A small autoregressive pixel model, trained from scratch: width 256, activation swiglu.
Rows from block 4, named by matrix and row number. Rows with one number belong to one neuron. Each number is 128 + 24 x the weight over the matrix's rms, rounded and kept within 0 to 255. All counts start at 0. Numbers have three digits each.
# gate: MLP gate (model.blocks.4.mlp.gate.weight, 1024x256), inputs 172-214
# fc1: MLP up (model.blocks.4.mlp.fc1.weight, 1024x256), inputs 172-214
# fc2: MLP down (model.blocks.4.mlp.fc2.weight, 256x1024, transposed), outputs 172-214
gate.274:129102116103150139140138108090120108121132123147102144141168145137116099154106102112177129100114144133115120137118166133126145113
fc1.274:098136082135147166134155111146146124108142123150133140135101121121078121137145125168111078104119140125122126117137130139097138108
fc2.274:099137089111119137164144114156083111123185149140113131091129131109123123159104152103148125174126122107147129158113141148159151131
gate.275:173118098133119145112147123099098135143136133084141111086116151118140072120138120116087190113120122150105119077122131147110128104
fc1.275:124157160145110171149084124102131128133078144123090175150079128143095138159120145108138143149125096106105120159151130140118129106
fc2.275:106139104115162085150135125141084123076134132138168139138149119135107102106124124105142108135141143161138145174125159134126186122
gate.276:131094116127138110130137084103145127117116152145152129143108115104095107115117135126093118135105108118152067155104086134120155126
fc1.276:118138136118100114115149166152146098109119120109098113123158119118130129111156116105147085138153130104142133151104111096108114116
fc2.276:131070097148088162142139122107152134156134120150138114146134119108104110120132128110135118139129113101128121112109129163113095150
gate.277:138124134108081106115161156210095103089140115116188155093138138127088141141157161152119160138128138108138125144114124162099136087
fc1.277:118163120131137195098097117136131148136109098063127119215138133114136110120158175122126146131127116138157111174135125138108086157
fc2.277:128116103139109085126126130145135140121120166131091110081123133172090119126151129161135085086071138099124147147126121118161123145
gate.278:114112136126111148123114143100118104110159109113114157143156152124113153131124162147155153151096122088174139057137122133112122088
fc1.278:143132114132121120105098083116142142135104070076161138132115114153135080090119163114082140156090148103135102141151177161107116141
fc2.278:180123100095165104115113104186088122148099118107124157128107112143133086106135133113152134125132102126172087107098168130080110124
gate.279:143101141087114128131148156108155123097128095113144114124139122134135110140115131186123149130125145122110139068198133128176104108
fc1.279:104125144124103103142135106120128134111083146149112136138130163134080080147129125129133170169153138159118146130145097119117150074
fc2.279:135157126144138105128127124154118124166129125121105121144132151117125131145133063146089129109120149161077092132140137110101125093
gate.280:172135127100120095128136165104133153083144106076100148104181143154108138124125108116101111125128113131162137111136109103131124166
fc1.280:158145106126119148132133104134153124128134089109110135139131115128103065175158114126082099094097120123085122145167125115134123111
fc2.280:144146125157087115137102125111138152125110127119144154117105141136142132116089145111096162153111151119121123123110128113122141130
gate.281:122110158086138163138125146126119197161131088124103121136114158138187155149085128177123143140119142135108133085111127141103099128
fc1.281:086144122151114178099121136172136158134121091155161147146079144142170069113156118107113108126137102077121145152109123124134098149
fc2.281:131097149136123091146127177147107134140124114089172142120098129128148100126141128113101109091085159175127122145136098111158137145
gate.282:163133134143127096116129099131156123136160113106139134124090141121143150121085125168122154121124065118130146128114132151142125136
fc1.282:154096158131156131150159100148139122123143117152182118111163149146141127155155158173127106155118140137154109148104161056127143110
fc2.282:082109129124120157122112136168109139163105141168105141139156158171164119144120141132129108113112128152113158131145119118148125158
gate.283:128088067142099156162145135097146112134160155092091105139157187145118132101168173119114103136149106083151125113104135139126161136
fc1.283:148120138121112122148120136165114128081101079090114131156108089117137114142139148164112103103116116133164085117127152133144108143
fc2.283:150134194125105100110142088180112139159164095147115156138133206140133129103086098128129106126110104142143114119109121132179132104
gate.284:150115103150130170106092186107067126147141118111111110117097146173106156118111160150154114124121097156100118134117116105120063141
fc1.284:131165134167114155154105108130146143159138136138156099087116145155081132159120127107123100144103136140113151142150085125109115104
fc2.284:092110116135129152134146164108072129104103195143105125138154113107127167099142133163141102141123114109147132123120100122116131154
gate.285:135137113174169155101094090089153195128114083155098137091134142074129122116117129120169116133130096123158140133121133149126145114
fc1.285:142068138107126153155159150108113151133151125142139116142172108152127120146135152163113127157126169119130112146118154134128107158
fc2.285:120076139134085145119152140145110171122106126136147121124118075091168100154151122152126130069096127161115129152137105142125123122
gate.286:136091158108177101155143144148149091157102126121140136108154120102177130165104169155140143166088125117173131151118166180127161114
fc1.286:092134132176116114139100140070131129139163152106150142111158102106123140098136151162130114160145105131156099135113102130105102100
fc2.286:156146164127120140122145083117128089125169110129101156168120125088129095155127113148127084179135113162150137121124071161101116158
gate.287:129111128122122086121158134140142145138126137156116137144144120133149134122104149110131125164102103113093136116107134151100141103
fc1.287:113095163148117114179147154095136141115140155110170142144161126156134084087145112131126133126103152121132088111118126108147130133
fc2.287:130104148114170132137116098145106138154126115166114142120103141131127120125123137143119083161142129136151168141149132125126124155
gate.288:112108082127063104132163157124125125147098096164118145116176151118094122114157135140151132134146135128134096118125127126112084130
fc1.288:149115120152113108117160082142105157132122126139120117165108098141158139138151089122146101147143141086109116115070137134128111138
fc2.288:121117132099101095143097138096173142088107148169115120121131165139135128092095114171126134104114110170089152127139128117122146140
gate.289:060150127084117172178136150108163107176121099123144107148110162153171142138158111103156133123128166125129153125142137092151155098
fc1.289:102151075147130148123130160150134076096114130117106134118104155131115104120142157137137143118119101111154126124117137162140140107
fc2.289:133126107148118115162114123132142122094138111144157111135159153120130116134129122140121087132151142172140138133124165113114110143
gate.290:132167121123120175056127144166124131142160175110181094151134147091136141162175148193119144142139119124084115092087146144155122134
fc1.290:116086119088144114083138079135090125160108116117130187109099119125117149095163105150125139162120139163102094133185118129129131145
fc2.290:143121097152145140105141172104141129111113133123084151120092124148092077130085147157151137100148120124162117098151128108107135121
gate.291:102143132117167157112153105112119138115111117135080109113139161115117126138103126116120125122140111129096105083172178159097124119
fc1.291:154110161158169103148105150137121099117132148187150096147118131133148135133114109147122153126128112149112124127121145125125108133
fc2.291:109136114137115146104159125156140144100121139144102146099138142143145126137150127129120112148137153110159138133118157099102143140
gate.292:108093145112130087141168099132130156105158138149097141099134154143107140158129092154152132143153115113097095135128144132111140100
fc1.292:127139118145133150155103173111134115078081118131133138124114180179117133129144168148107113131148146155125093111140171132114127136
fc2.292:098123099111110093150104121100147094125153082115122148110137169170123141119153121150160110132133155194146126131091145114125099111
gate.293:115143110106115168076110148124127152134171136139126115131120123106121118151126142133149120136153107104127132107141154137144114164
fc1.293:143155152125145131127066118129131102094169126125134125177094129129137154113125091145119124088112094123147094135118149166145115120
fc2.293:118090153150158130108130118174136130157131143140128169140117118138070131173125129117127140109147087111139113103117115124136152149
gate.294:156144157098131155128116143114109094102163119140141147161118128084146137158165177117154109160141124136164093122150105139097134127
fc1.294:149115145140138143120092187096155110123134159146117167129178182165120094156091114147162110177138149071135120146112116173136139140
fc2.294:112120173121086152148109138111133112153138085167130110120102094123123173159118129129107159128174120074165134109138138151122137122
gate.295:178128116171119148135114122135136109147161116128183174155139112159128160103126148136158145147117127155109151155134131167169146138
fc1.295:124183120112164161130101090125088106132117154122166098139129111139148155114113093110133110137104103094125175123127081083148106136
fc2.295:146123102125123115112106113123146110121150171125081132119125122159134099117126135070139126137115223113114142141119116162158110108
gate.296:153117129118120095108125099099170137167093148108116125093116115135121178123151128138136086153119133150132109112086110103097147137
fc1.296:111125139160160162150128074095096099133103120108160121116113139115122149131095092113087103125131134173103155158111099097100106120
fc2.296:140103154116140111146179149165083126096159146096129112125084132146163129115119163128171151129110169122148147083096123150104120144
gate.297:150130120141132145156140101119103167144142122132122083134153145122126104158165127132128150155158143091155159121062130116140125181
fc1.297:125096121154084141119145137120110128122141126118162153115139108105104104134112140094134179133104105136087156151131112108106125098
fc2.297:063148091108112130114147091103146135127114133131112128131146109163198130138169140140129137168080122166102137127147108074120088118
gate.298:158090130121141092119126175140127107113128165124144136097109167107109160070131125150109146148132111147119138115116131105149121079
fc1.298:102103087154124139135096133157100129112116141150120108154167164161121099118126128143116103112098134108162165139138112113158136178
fc2.298:117101129094156126131104064123117115128163121100159136140126103129085140105125114124111150128104092136138144084147141154117132190
gate.299:111131119144119090112111106147150123118170128103154123177135126130114137124136101092138122139118114116110111148109126127123161095
fc1.299:103161091118129120156125134171095100106122116125134143077147116161123145112132185128092106115092125135132147125148092146169119108
fc2.299:129137125121132148105122099090104129140160130129152137201108140140143146124108147119146157092100116156155119136148094131113143135
gate.300:141121110127112143105156120136097110117149130116128106117128093134128100127125116124143116135148095160133128127144160095156151135
fc1.300:154150110066159138113152105160117133121158125098120142072149116098118185106149135119120125121165106121097076143179153112127162104
fc2.300:174093093103145087120140092136147137120070135096154123102153115117156102109156138133121116137119114111098140167176140118132157106
gate.301:171112129157117118103147101099118149130105129113145158111122132154132146162170103144099117094153174161089129131097147124099097140
fc1.301:107166108137098149142103134116127113125104163140131120122159103116150094147156187141131155138124105160089132109127053131101112105
fc2.301:121146123117122168107129155130126087141115149130154149104124163132133105139130114114078140112096146088106161118079152139144142129
gate.302:128136158121120143100115142107133136141116121142152135141131178160134123132132115120128105088144095134147148152116113122135126167
fc1.302:113125153152119126167180172122127144105135118156136107101128116162150115120144157097159149076163115174142099107090134110128139143
fc2.302:115110131119104101142129144143124150127105154111121089155130113099150092108154132131142104113154141126152151126117122139154129159
gate.303:164118117119143173120104106113118147121150120169111098082109150107114118098114096120122122108091108150117099145105214110151173153
fc1.303:139155128116125173101105091160151114099103091113110150148130076104182161140110130110132152121126130173130119122111100150119116122
fc2.303:132135148156172157127125147106137158156081106106088118146127136137138132139144148105132139142138133129117134147143109137103158096
gate.304:162151158155159143130101120081115127120112129139135127172082113170141143142104155177163118125111109145141143157109115089155104160
fc1.304:156111120114155178132123118124135127115110176127142113111127119138130144132115126158110143146173142094151123093111119090159087157
fc2.304:169107126146164156143156142117153110162079078110128098129132147155151124121158117134157149139193135140101105153146148126133087088
gate.305:130133160082147124131117120126166117109109084160134095144100105112145117092126192109096141148163134170120109137117156123152146116
fc1.305:117130153120145126175132143129134140111110187128166149067113151164114112087121121178092100127148086113156097133147137117156123162
fc2.305:177160169113157115152150162135132127134103136137132126137136124141151118151136119148107153136086141169094082130140108057128149147
gate.306:120091143134124117105141152104119169092133106108156107108113141129144084158091095137136081154117111135122150112135089093124112188
fc1.306:159110083145135114109114141172131161146138095134148123136112090179108146127094131126148093144125149166181121125108119111126122170
fc2.306:099109109118118114155074129138094123172143086162167105106108143081140116148128097138182114137105141122102151143146144144153133161
gate.307:137094167133116136133157073128119123089147092168140113176114157127146093129105115160136129129124112148108161127099122082146127132
fc1.307:165089117084118157118107130148139172091145112174088150173138118115165111132141105155067126112136098117101172141134111133099128132
fc2.307:103141124116144164123137158140110064126089118167106138125107099118135146145141145147173075113128156128122156134098147141121145119
gate.308:128145122139131137148137105064140117118142111118155152180120138118121137173158126120132130118102101109123144101146164143141131114
fc1.308:090146111142171184111113126114121146161159119132134155145097125094131116118122087150201180118093132117182138113112118114084144088
fc2.308:111118121140142066169086132139136071139141083152162115144148093133152099112125141126149164113087125124124135106175129101112141095
gate.309:118154122092143159104128137110140118142119123117102157157118111168108139145150120152159142128151093115142106102092148152129130130
fc1.309:099148138106111156144154142153160139118104146123103157156132129143097132130143119112150120146129148123145085099120145166103104097
fc2.309:132140139132131117121114137118097141175107143150125159194123139112163098123137121112125140129132103105135172152132131117153132145
gate.310:133169118090083150119135133164149138088132159132118180094115151128158109149133109170129162195145123109111133153131099094092088065
fc1.310:160115164120125137102149141166123138141148124190143148135107157172100136122101065122131141122126134125098153136140174102114146137
fc2.310:112105129127148119107106118152083151144137089132147124136148144138122169141127140100126110137136121111141160143098110118134080124
gate.311:145131119136115122114125131110123162102111101133117104140139122134098161131132143127130109152146127134106116137138167130096148115
fc1.311:091083088162136128138136123110124133157110166116141122124119092129144180126119143129148079136151101089134133184144100155155125145
fc2.311:135145070090092139097134104145116207144156136160120157145149122155090135138124122137142074153142121168127114152113119145114136097
gate.312:142114141114099105126100086137174108136174094158133134151155189129167157170137141095111120093159072126130098103150103104127093126
fc1.312:119120141136088112140125130156136136146156109101127172134130136167091176130093138146138198135175123167114197123133132181125091118
fc2.312:134139125104109113123111133141116128133123170124130110145127118102124160115132118120158123130158089145089162132151176173203142103
gate.313:136104104124155098109132122116112153142133137149142111074113149151133147086137093126126148168117148121149117143106164126108139128
fc1.313:161138113161131097165112142115134106093149093131156147138126129134120200096158120137116149146106134086141099129116126174103130150
fc2.313:085158125105128147142072140153146110161112163152118192130120116141096127102134160115107095142140117105105157173101108107149178092
gate.314:135121095143174112116119108142129123128136075182117133100124104139093142127128106085129124148124130158134146149087142141103113135
fc1.314:110104144123104158173137138150128116111111093104117172158115098117117139136156126125103185127112111116102164110121109094151120108
fc2.314:150140125124121178161109134170109096097111132146176128155117126114145117178132098125128154124124160146108155100125152186155115187
gate.315:161109117136121152134145108084148169134138195136116129115150106164152104127084172129100110160189094132129124126127129109128161110
fc1.315:166122100122173139134156125108165160168105160138131081119075156095142122125103169133129128137107134137119141147153128134154149123
fc2.315:114132148143126139116134146173153083075138116108143140127130183166104126137138115139124100114115109149126145138089133104123117144
gate.316:114108130102190119114181158127152107099123131090105116141173109093104165143119144105116147119093115130152155103106093094135129141
fc1.316:130110129152142152116198112161111117106167127122123141123114123125100131125076126111151162158096108116097109140157104156142118174
fc2.316:098119113108185129100142070128123166118137166112158149158138122104113153119163113135143203098127089126144161161114177154120197143
gate.317:102091165120109178108117130123119118152101112135141172161170144077129170130133132157126172089079109089148135103122109108127104135
fc1.317:121113114186134150121165128154189112132131100116141107128174143123112138116152110157094138157151073130100173108133134111148122098
fc2.317:102163133159128104139110138120150159079127076136123144124083140134131126092123127075139112162165137135118097101111188087082114130
gate.318:095121084104092142159160095115158141165131172129110082128125116136061145125147146144121097111113141139148145106111092157136129120
fc1.318:122138151121131113170083142103074115160133137156131075103109097105157104103093151115168118131105147148128106127101166096102109177
fc2.318:109127098141119156094101138153104139139102130135141147125125099082158140113126126137117068125144164126118138104147167159160133119
gate.319:148145119145112123118178074165132132151095153142148137140139144090158091120128128099125109141143136147085157099123160076152171116
fc1.319:122174086125142118153116114099145126149146091137095138126142127112099091102116131121109080116166110129146124157121147142146114098
fc2.319:143138182112139134165094123166098131111144144133117107125122126084101118104147108145099137113135094094147118118164101121100120141
gate.320:123150146134118135120119145140091140143128151131180103128144057164115109138146111112161137122119140086115096116120103132144124147
fc1.320:116141156132138148132097164144113088169165157118168138143162119117141122125129109155132130098122147119156137145134126152103149157
fc2.320:078112128108106104097119156111159164117137135144108123153133109109113127144169163102106080108162134132137123161158136136149130097
gate.321:136175106101146140134162163156133108125093123116136121160083126152139136167097135164129090104091158119131133115162121177135133123
fc1.321:145144171119111133128100150137138177159135126151102153134147133112113106135165135134098126093123132149160155135141152120115149118
fc2.321:131138135089111149154120082130121147099161148112134139173148123152194129110140126150115157114142134094097111096123088194153133133
gate.322:117108150086155133129125143139152112154160105124146123114163124171142096078138163146154127129134098130155134131141122116112111128
fc1.322:184185167132105086141131156083092088151102118105105110144132156162100101137082104153140103127084129058132161130118133138136141090
fc2.322:088141099183119157106138111131140129100132136145106108111165113178116150114130119103148107126145112116130155133099141113150142119
gate.323:109150124149102143140144107082126133122118087117146126141105120117132120154102119134145094125112130125144087119140155080131099132
fc1.323:097151100147140095151136165150150183136131100116143145140130145107154139119109130115143138124125153157090115089134125119113121157
fc2.323:112139131134089158120121125123104088086130138141094146119163156132135132138149114109125116150128116138141130108121104100178085131
gate.324:138106151131099159102130118098104125126115089092156161141124141182102116127069129133122120151142150178140118086152123125124133112
fc1.324:121170146106113146144153110111134112134128103149163143115132089131101147129106126103129138121122142151122117141151104140149112130
fc2.324:098134117157132119154093137113158105146133120134122145083087143100123145115129111124157148123128146116128129140089122115153146122
gate.325:182165140136166136125133124081145163131119160104161105140158146144142176142143135103130088139140115136137126143113157139159129120
fc1.325:134081122162114105119108116154139121140136095130106158132154133124135093105168141150110147101159128155113106139116111138119153166
fc2.325:108128138152123108146142139094172132149144100142088132173129138136086122108146096178144143140132074054110144145145122131142113116
gate.326:116122141155104125092135130098139108138120091106083135065113120142092194105099122117090154171181105156118113122142094113138117141
fc1.326:159113085123144139164138152117136095139106136160149099176138096101115121115147150146122125100086140113088151123150132147123138121
fc2.326:122154147118163105119131105129119108136150110147135137140169127155129147167127171095129131130146105166131138139119101166133126099
gate.327:137153138147093154110093104089092148099132119111144121106105137138180152137140126138177126128109144086133141127117129172103120107
fc1.327:132132128116134130085074128087160083149075096125084111132153117100131124126138117104165161158109125190152135092137130120142096154
fc2.327:150164116136128149139114159119152080172123060126189128111143167104144152089128134120150121152130098125168126129128112177136132097
gate.328:154159097138123127131140092107141147173168124099166119139134124130117094145121141100167102138123117119129121158120109130115121161
fc1.328:095084099121122091169077116117127108120097128145137111179127122099115131113117127176085149157139113111170125136139154165105138138
fc2.328:101143123113146110131132138179180114099153132132105169156144140084124143098134139141139114092120102120142191112126139109072159110
gate.329:122174131098121117165151128141155114129115171137110095148139084135072127148168118152106088122120146122131098145121136129094170104
fc1.329:104153098080136164143124138126165118103098118126093145110124150166151115133127131168135116161116137132084143093155120123131108153
fc2.329:134101120142148123136145088112181098136136152093138126137113144161101154090171137127066087133083140126106157141129111137107161120
gate.330:158170132134151155143116145146106129145160117143194128153105143123096159112095110137128116154109173107155140101114158120128123098
fc1.330:140152114100109126077125107151124133105111152123107172124141148154127110107121109181182142103127127131090109131122110144131110155
fc2.330:104114106172119081095136115128129146168106128112169154168129153134113173143100133108143135115136144141138095136114161134125138121
gate.331:155127142153093173122121153155092108082103155140168111121150112146128122158162134133120129137111112107145135112122154147185119117
fc1.331:119126141119108135137190142103142120169108126131116112105106140159117114143105142100128113108130154115096133087115119139120118108
fc2.331:146140138107148138109076123084096174107134095136114137141162145121131174082134119151163169108120115110115128114091114116109160103
gate.332:115113161113119126129130142118155093133126086156149098112145122114105131094127126101118170130123121171085137140110165103182133154
fc1.332:112149132113118097150131161152164101117093123132104154113120113149110146155106105116133137083131124182145100114124152121121137076
fc2.332:102161147157142166149159133114157077132172138178120121143116099136109095130091102092120134133143159128132130166142130112130113153
gate.333:147085152106129118112170123130114122108106141116134093102128095113128095150106119181117110095121129101159166092112072110102163130
fc1.333:085098140159139148105125120129162107086105103138119107169144158103119146133135146187117115182100110182138148135114104152144135136
fc2.333:177151160118139131128130144164177076143119130096118113081133119147134109135121110174119120103178081095068116147122126197175120175
gate.334:158131128143150148159126122150156129106128128151130123102145092142122109154156094146115087106164130105163137100120166134154138100
fc1.334:147111157138158104147121132163136150101153142155169138145104107116131135141154102150092124126090103149162137108110148137126124185
fc2.334:100104103127096172104128166122122120105111114087109142085095133148138115129117182129118135175111161104136113146141064139135108112
gate.335:128091150130123124124147168114093121153141117100138143118136091156153124138119162145151139126099133176117086105121090130076131157
fc1.335:100121157162112107124153120141112125098168146105150130124092119129098049085114123133123128151156068125091098147127155160129157139
fc2.335:105152098156134152139129147156102105117064123085113116103083123123108138120122166122155148102136109093135152124141145164120160122
gate.336:081096114114148148171166125142093129145168134108152135126140088116121093144110138146129150161148135162140123120153129123176082105
fc1.336:166113117109131130103133145132130173095148149105124108109103132118121095108108117131150137112157081144137141094115116138114133157
fc2.336:110149119116129153134138088132097140134124112166151134122104110172134140103114121154096129111102160157121154108163129124115115116
gate.337:139127101152141179099094146140133110090098091110107137150152102122105125107136115102087174161121080121124125120163101108172127115
fc1.337:144111124136131084131114127129100089148133119092091123136132145105146065113122093132122126135150133088127167154121106128135105102
fc2.337:180152156127132145100078107143157131167102121108124149124145127184128125126108122172135126120092096139122107117149137135158161151
gate.338:139104191106105137152131127122175129122133185125128112118115119127180162126105129124125092128146132118137149108116128139135098145
fc1.338:133097135152083093105156093142146131139072131104093152129119138131102127141143089164123106143146130125136108155122152125147118095
fc2.338:106135124132095159099157163099128145113130186147147115126129114126131132137170127131058135136131116119094145120137162115158163129
gate.339:120105110113141132117113153125112152134142136093144076129094104166110070138170114150120159118139096117146101135122165126174098142
fc1.339:103121064136191135141117126123100086125111081120125126119142093139113106144130128102098110167156148127162133124119123111096098140
fc2.339:101125155136176119137181125162079116128153110112126138125113123146142130151142151110150132125119105128074174121153117147151157131
gate.340:132147087133085099084127117128137117160134133126174116131147127149097131090129119078138120112145110113130130112134201116162116108
fc1.340:103094125146110156120126088142155131120132113175169125134112159111128138120103160141132118087117107152143142118122103150145083110
fc2.340:143107143118116122126148160125113165101117197090164149153166160104141124103152097139116163163126115169155142095110113087142152114
gate.341:117130147145135139195108138127097136117133150112170123136129153113139115162129136114105130135121121149201166092102138162132101170
fc1.341:143110171152154121157076148134086162134158125105098102124151151088171141084152132123157175104134103154131145115088107126108109143
fc2.341:118074153150099127147141117099138120137100163139111117140080134129086132123109128133156104129132129120137111129136107156131118073
gate.342:160074140110123148105138148143106095114176164127166098112134137161137121108129128128168166111083088103104105136105123136155122141
fc1.342:108131140094075180123092116165133072123113082134068114118075158113160174122124085123112164090145138153153107113163148103092096125
fc2.342:126142114166169096135156113163146119141104125136116103081091138134147122112143082156126132131087191085108121118127110086161123143
gate.343:147140138120130103151147107126138096117137151134115192142146146113117148128119169103144133155085111102141120061151109114153181150
fc1.343:126143136152156145165085105143092153160128161123158117132103117166110123103167106136113089081144148123142101136122145135170110090
fc2.343:123164144129146152139094133135139107111145093071130176125175138135122130124091167166115173128091113146183097115061116107133156156
gate.344:180130132142110139129146149119182111087082122136090127142123141156154130146171132103109128141094076160129104110130138173142125122
fc1.344:166145162126130134120118137145151126133150089134155137142116126120095101113099165112103121139133120164107162147143121129184137142
fc2.344:139159112159105164143160099161147145076172131166117152116113114139162123130127134087157125197151151125089110115111122141157152122
gate.345:096130093164146142146103096105126137109114161111128130094124106140115124126106135160085171129146141166152136099111142081086156149
fc1.345:100147146132076118131124123117101150159140142122114108153191085083106169119164159100115145105113148122137127169135128120140085159
fc2.345:187104130131108161116164161123102096138161100142132106154111100092150078124144144096150157120143118138094098172132155136101126125
gate.346:121149131141182112109157133136106108131104130140115084108160114156139128125122098194164101125123113102138148112092100089112173097
fc1.346:151094097144111147133084117128111140146114125126115159111115154143117103093111126108154091111120132105121096115115114132116129137
fc2.346:140119152112163100173127145137095120129125149143118150152150109144142124154119094137098165153131131124116138157105149103122131139
gate.347:215072159145104114100103112102093107108149159116129118120136115136128135118137164137140130140117148126124158115108103117137173157
fc1.347:144114083130106122135138094154092164101170133124168154146186141171127171134142118142119125082139126155155113156125171117139154117
fc2.347:119138101163127155088106112112067086138140119123193115154145121165146165162110120136153143119125109147157104158123120110115120142
gate.348:146135130139120093103161126099185129115131138142133081147086148154074123133164153142140093135129110173163102157158132127135131160
fc1.348:166135104159138161106088161054144114133124142088130103076181160143122131131134085134128091123104130155145104116135135139123146106
fc2.348:137127148116142143103121175108173147110122127119089142153165123114109161125168140133148143159136083175123110128151163124103150102
gate.349:126135134112151117122142116076153110125135102118095070160121120123144155111158106074111113129138107112148144127144092153118090152
fc1.349:149116098141143125133120133094149175109080138152112157135184179134167110142137128115111159144142123114116149074097118137070105117
fc2.349:060127112093129162131113138106107128088148106138079147109155146156139065121140126092125143084131123113118129137145149071114110118
gate.350:148120148098160127142117094128149131169140134119120113169128131109128130139135124142135108103123114142148093137163111114097114115
fc1.350:116102081122082137114126114122099173112147128116121115142127141167120099146123100146120123132100135110134124127102171179090146134
fc2.350:131108137129134108121126107128118126094121133127125095148111117157170119094111121135166122144117156160114141109123138153112115123
gate.351:168099101130071132158076156136155172139098128117176122135132125127149126115144098121139119144112084093123144172159098084127124127
fc1.351:128101192118139114107149146114150116146133125124124114150084157162130137134162122139116125142116118090141131134149149154105059098
fc2.351:148142156145133152100126147123087127093154116120130115113162132125111096109140123165093150122148159107188145108114147123120126091
gate.352:177128130152170111140096131115169101161118138113149148172112078183109142115110121108148135115063140145133063164078174158119159147
fc1.352:134155151109116114161136117131104078111160158143139150166096143124125117115121113133134085112154087128156146087112152181115171150
fc2.352:148137123130149134122087132128126113158122133117124125133131086077117117141151126152114130087083133092150114076157126100099128082
gate.353:091114154139076151136183176108145135108141122144134126130125140127135142152136138105145084100161122124134129121059156091108129116
fc1.353:148094115118137130141132126117150074121153152141132144125122145116137196137167149115137101109163139161143146152088134157118130124
fc2.353:152139137112108139070165131140111161135128141121110118103104121142120129130158148121144106156143154097145100118100134121125120122
gate.354:170094138169149126093095106110113111118181099125135113127118110137152161141156187122186143098120188129128153078166114150125097119
fc1.354:110071129119123106119130114123146127176096123177089079100123097146144185182124150090134079160177142100116094112144134143134145119
fc2.354:145124140099131095111124093099124086128117087129137111112100194150158140120117069107149145166158125138134113141119120147136157168
gate.355:115130127105108125111137121153131128142145155153097135133129048132130107139086109138157133133142120091119145134120106069099155184
fc1.355:108155093119145152147132109150121124145150098165134170174141134166126144106136141144142134154172134159159119156150126126118149165
fc2.355:155113086102100124117148170126140139131138125136136111187113123140126141107119160106133151122115153131110113105160075130109119097
gate.356:182133110167116111106115156142160095136156147059116092160104120123159109124135109124144144172148121105117137099114138129174084167
fc1.356:101129117144146137106122114124147126149110125096115128140138105153077101161106123131161109090170123114163126151130131118168117111
fc2.356:092125117151145134167096124119129144167101145152125068151155135085105108110174166135135191110062156125157095099178126137161135088
gate.357:112115135139118134127116148172170136134156119139171154133141087091113113172147148143126097163091128143122137114108115101126085125
fc1.357:109122131116092117134142153089115127141129106149055106162125139124060138096153124090129174141162135104135141104101120122131103127
fc2.357:168126113093184125141115096085158111148115106117114111120135134140110082137115104154092125137095133130106080162148117141102112173
gate.358:091144100153131108114151124130125094141129119102135115123119133200133128090137134106120091123146144088103160111151120119132108140
fc1.358:108106121125177099122126127157129117117141134142133153124146147138121126157127130149131144090114152120117160146155185144116118098
fc2.358:117125105144132143115117102151103162130126128136123120119152136116087138132155134124125118108126128141187159118152143087142138169
gate.359:161110155143136111115092167145083131107113149086132121121117149125158142177095142115130125123125147094157149111114108107082116117
fc1.359:125126141113133102101125087088140140188103126137137124129099123125139116101105119143119159156136118102106149138111131116116164183
fc2.359:116120135122116107134132116101136143082166110112111135149179122088144126129087154135124152103126104097153105129163158113124141145
gate.360:100119105116103112144135142127133083132119125123136129117088116091163135127162128157146091128106119137113109148171145100161090157
fc1.360:178103093146113105118132125124108131142150141167142096083114160121114163143116065160109127075150163133105111125062156127125138106
fc2.360:134144145134112128088104146135142150127131148099091118132101134076088165116146138101123121112140153136124121107148080104099152176
gate.361:121146140110112130115200126142115119139136127104076116097137153162082117147135133141135127124085131133125139113110110122086174149
fc1.361:138116115166146109101099109115137163099162155122114139139112171166096141163129102124135091131131108136119118193149124121189152100
fc2.361:176122167141117106133168122121131113132138128132111077130143087098130135144103155117118179119150126139145127139093103127131130089
gate.362:142127105101136084145112153164112163125097114143131100132105162151125122131157111116144136135178116114174113134133147120097113126
fc1.362:180116094107098158173127162177136135098117147119144099109146122163159139120143129157140141128129132125135101146150145097116118127
fc2.362:119167149106150089102135087085119152125121102116146146125123104115168110140149101099117090114122138105131163153086143130136101144
gate.363:154145108142146140109184139104155121115143154079119092169145144145146113141081054139094121106109119108089068104113134133115178146
fc1.363:141121138140160128128127152133116107103144144133096085137089105121116202156123170155121087136161086164098129121131130132112160132
fc2.363:096133117109122129124112141139130151131099099175113074153142131135079062137126118144124157100128155125137086139094097123128112157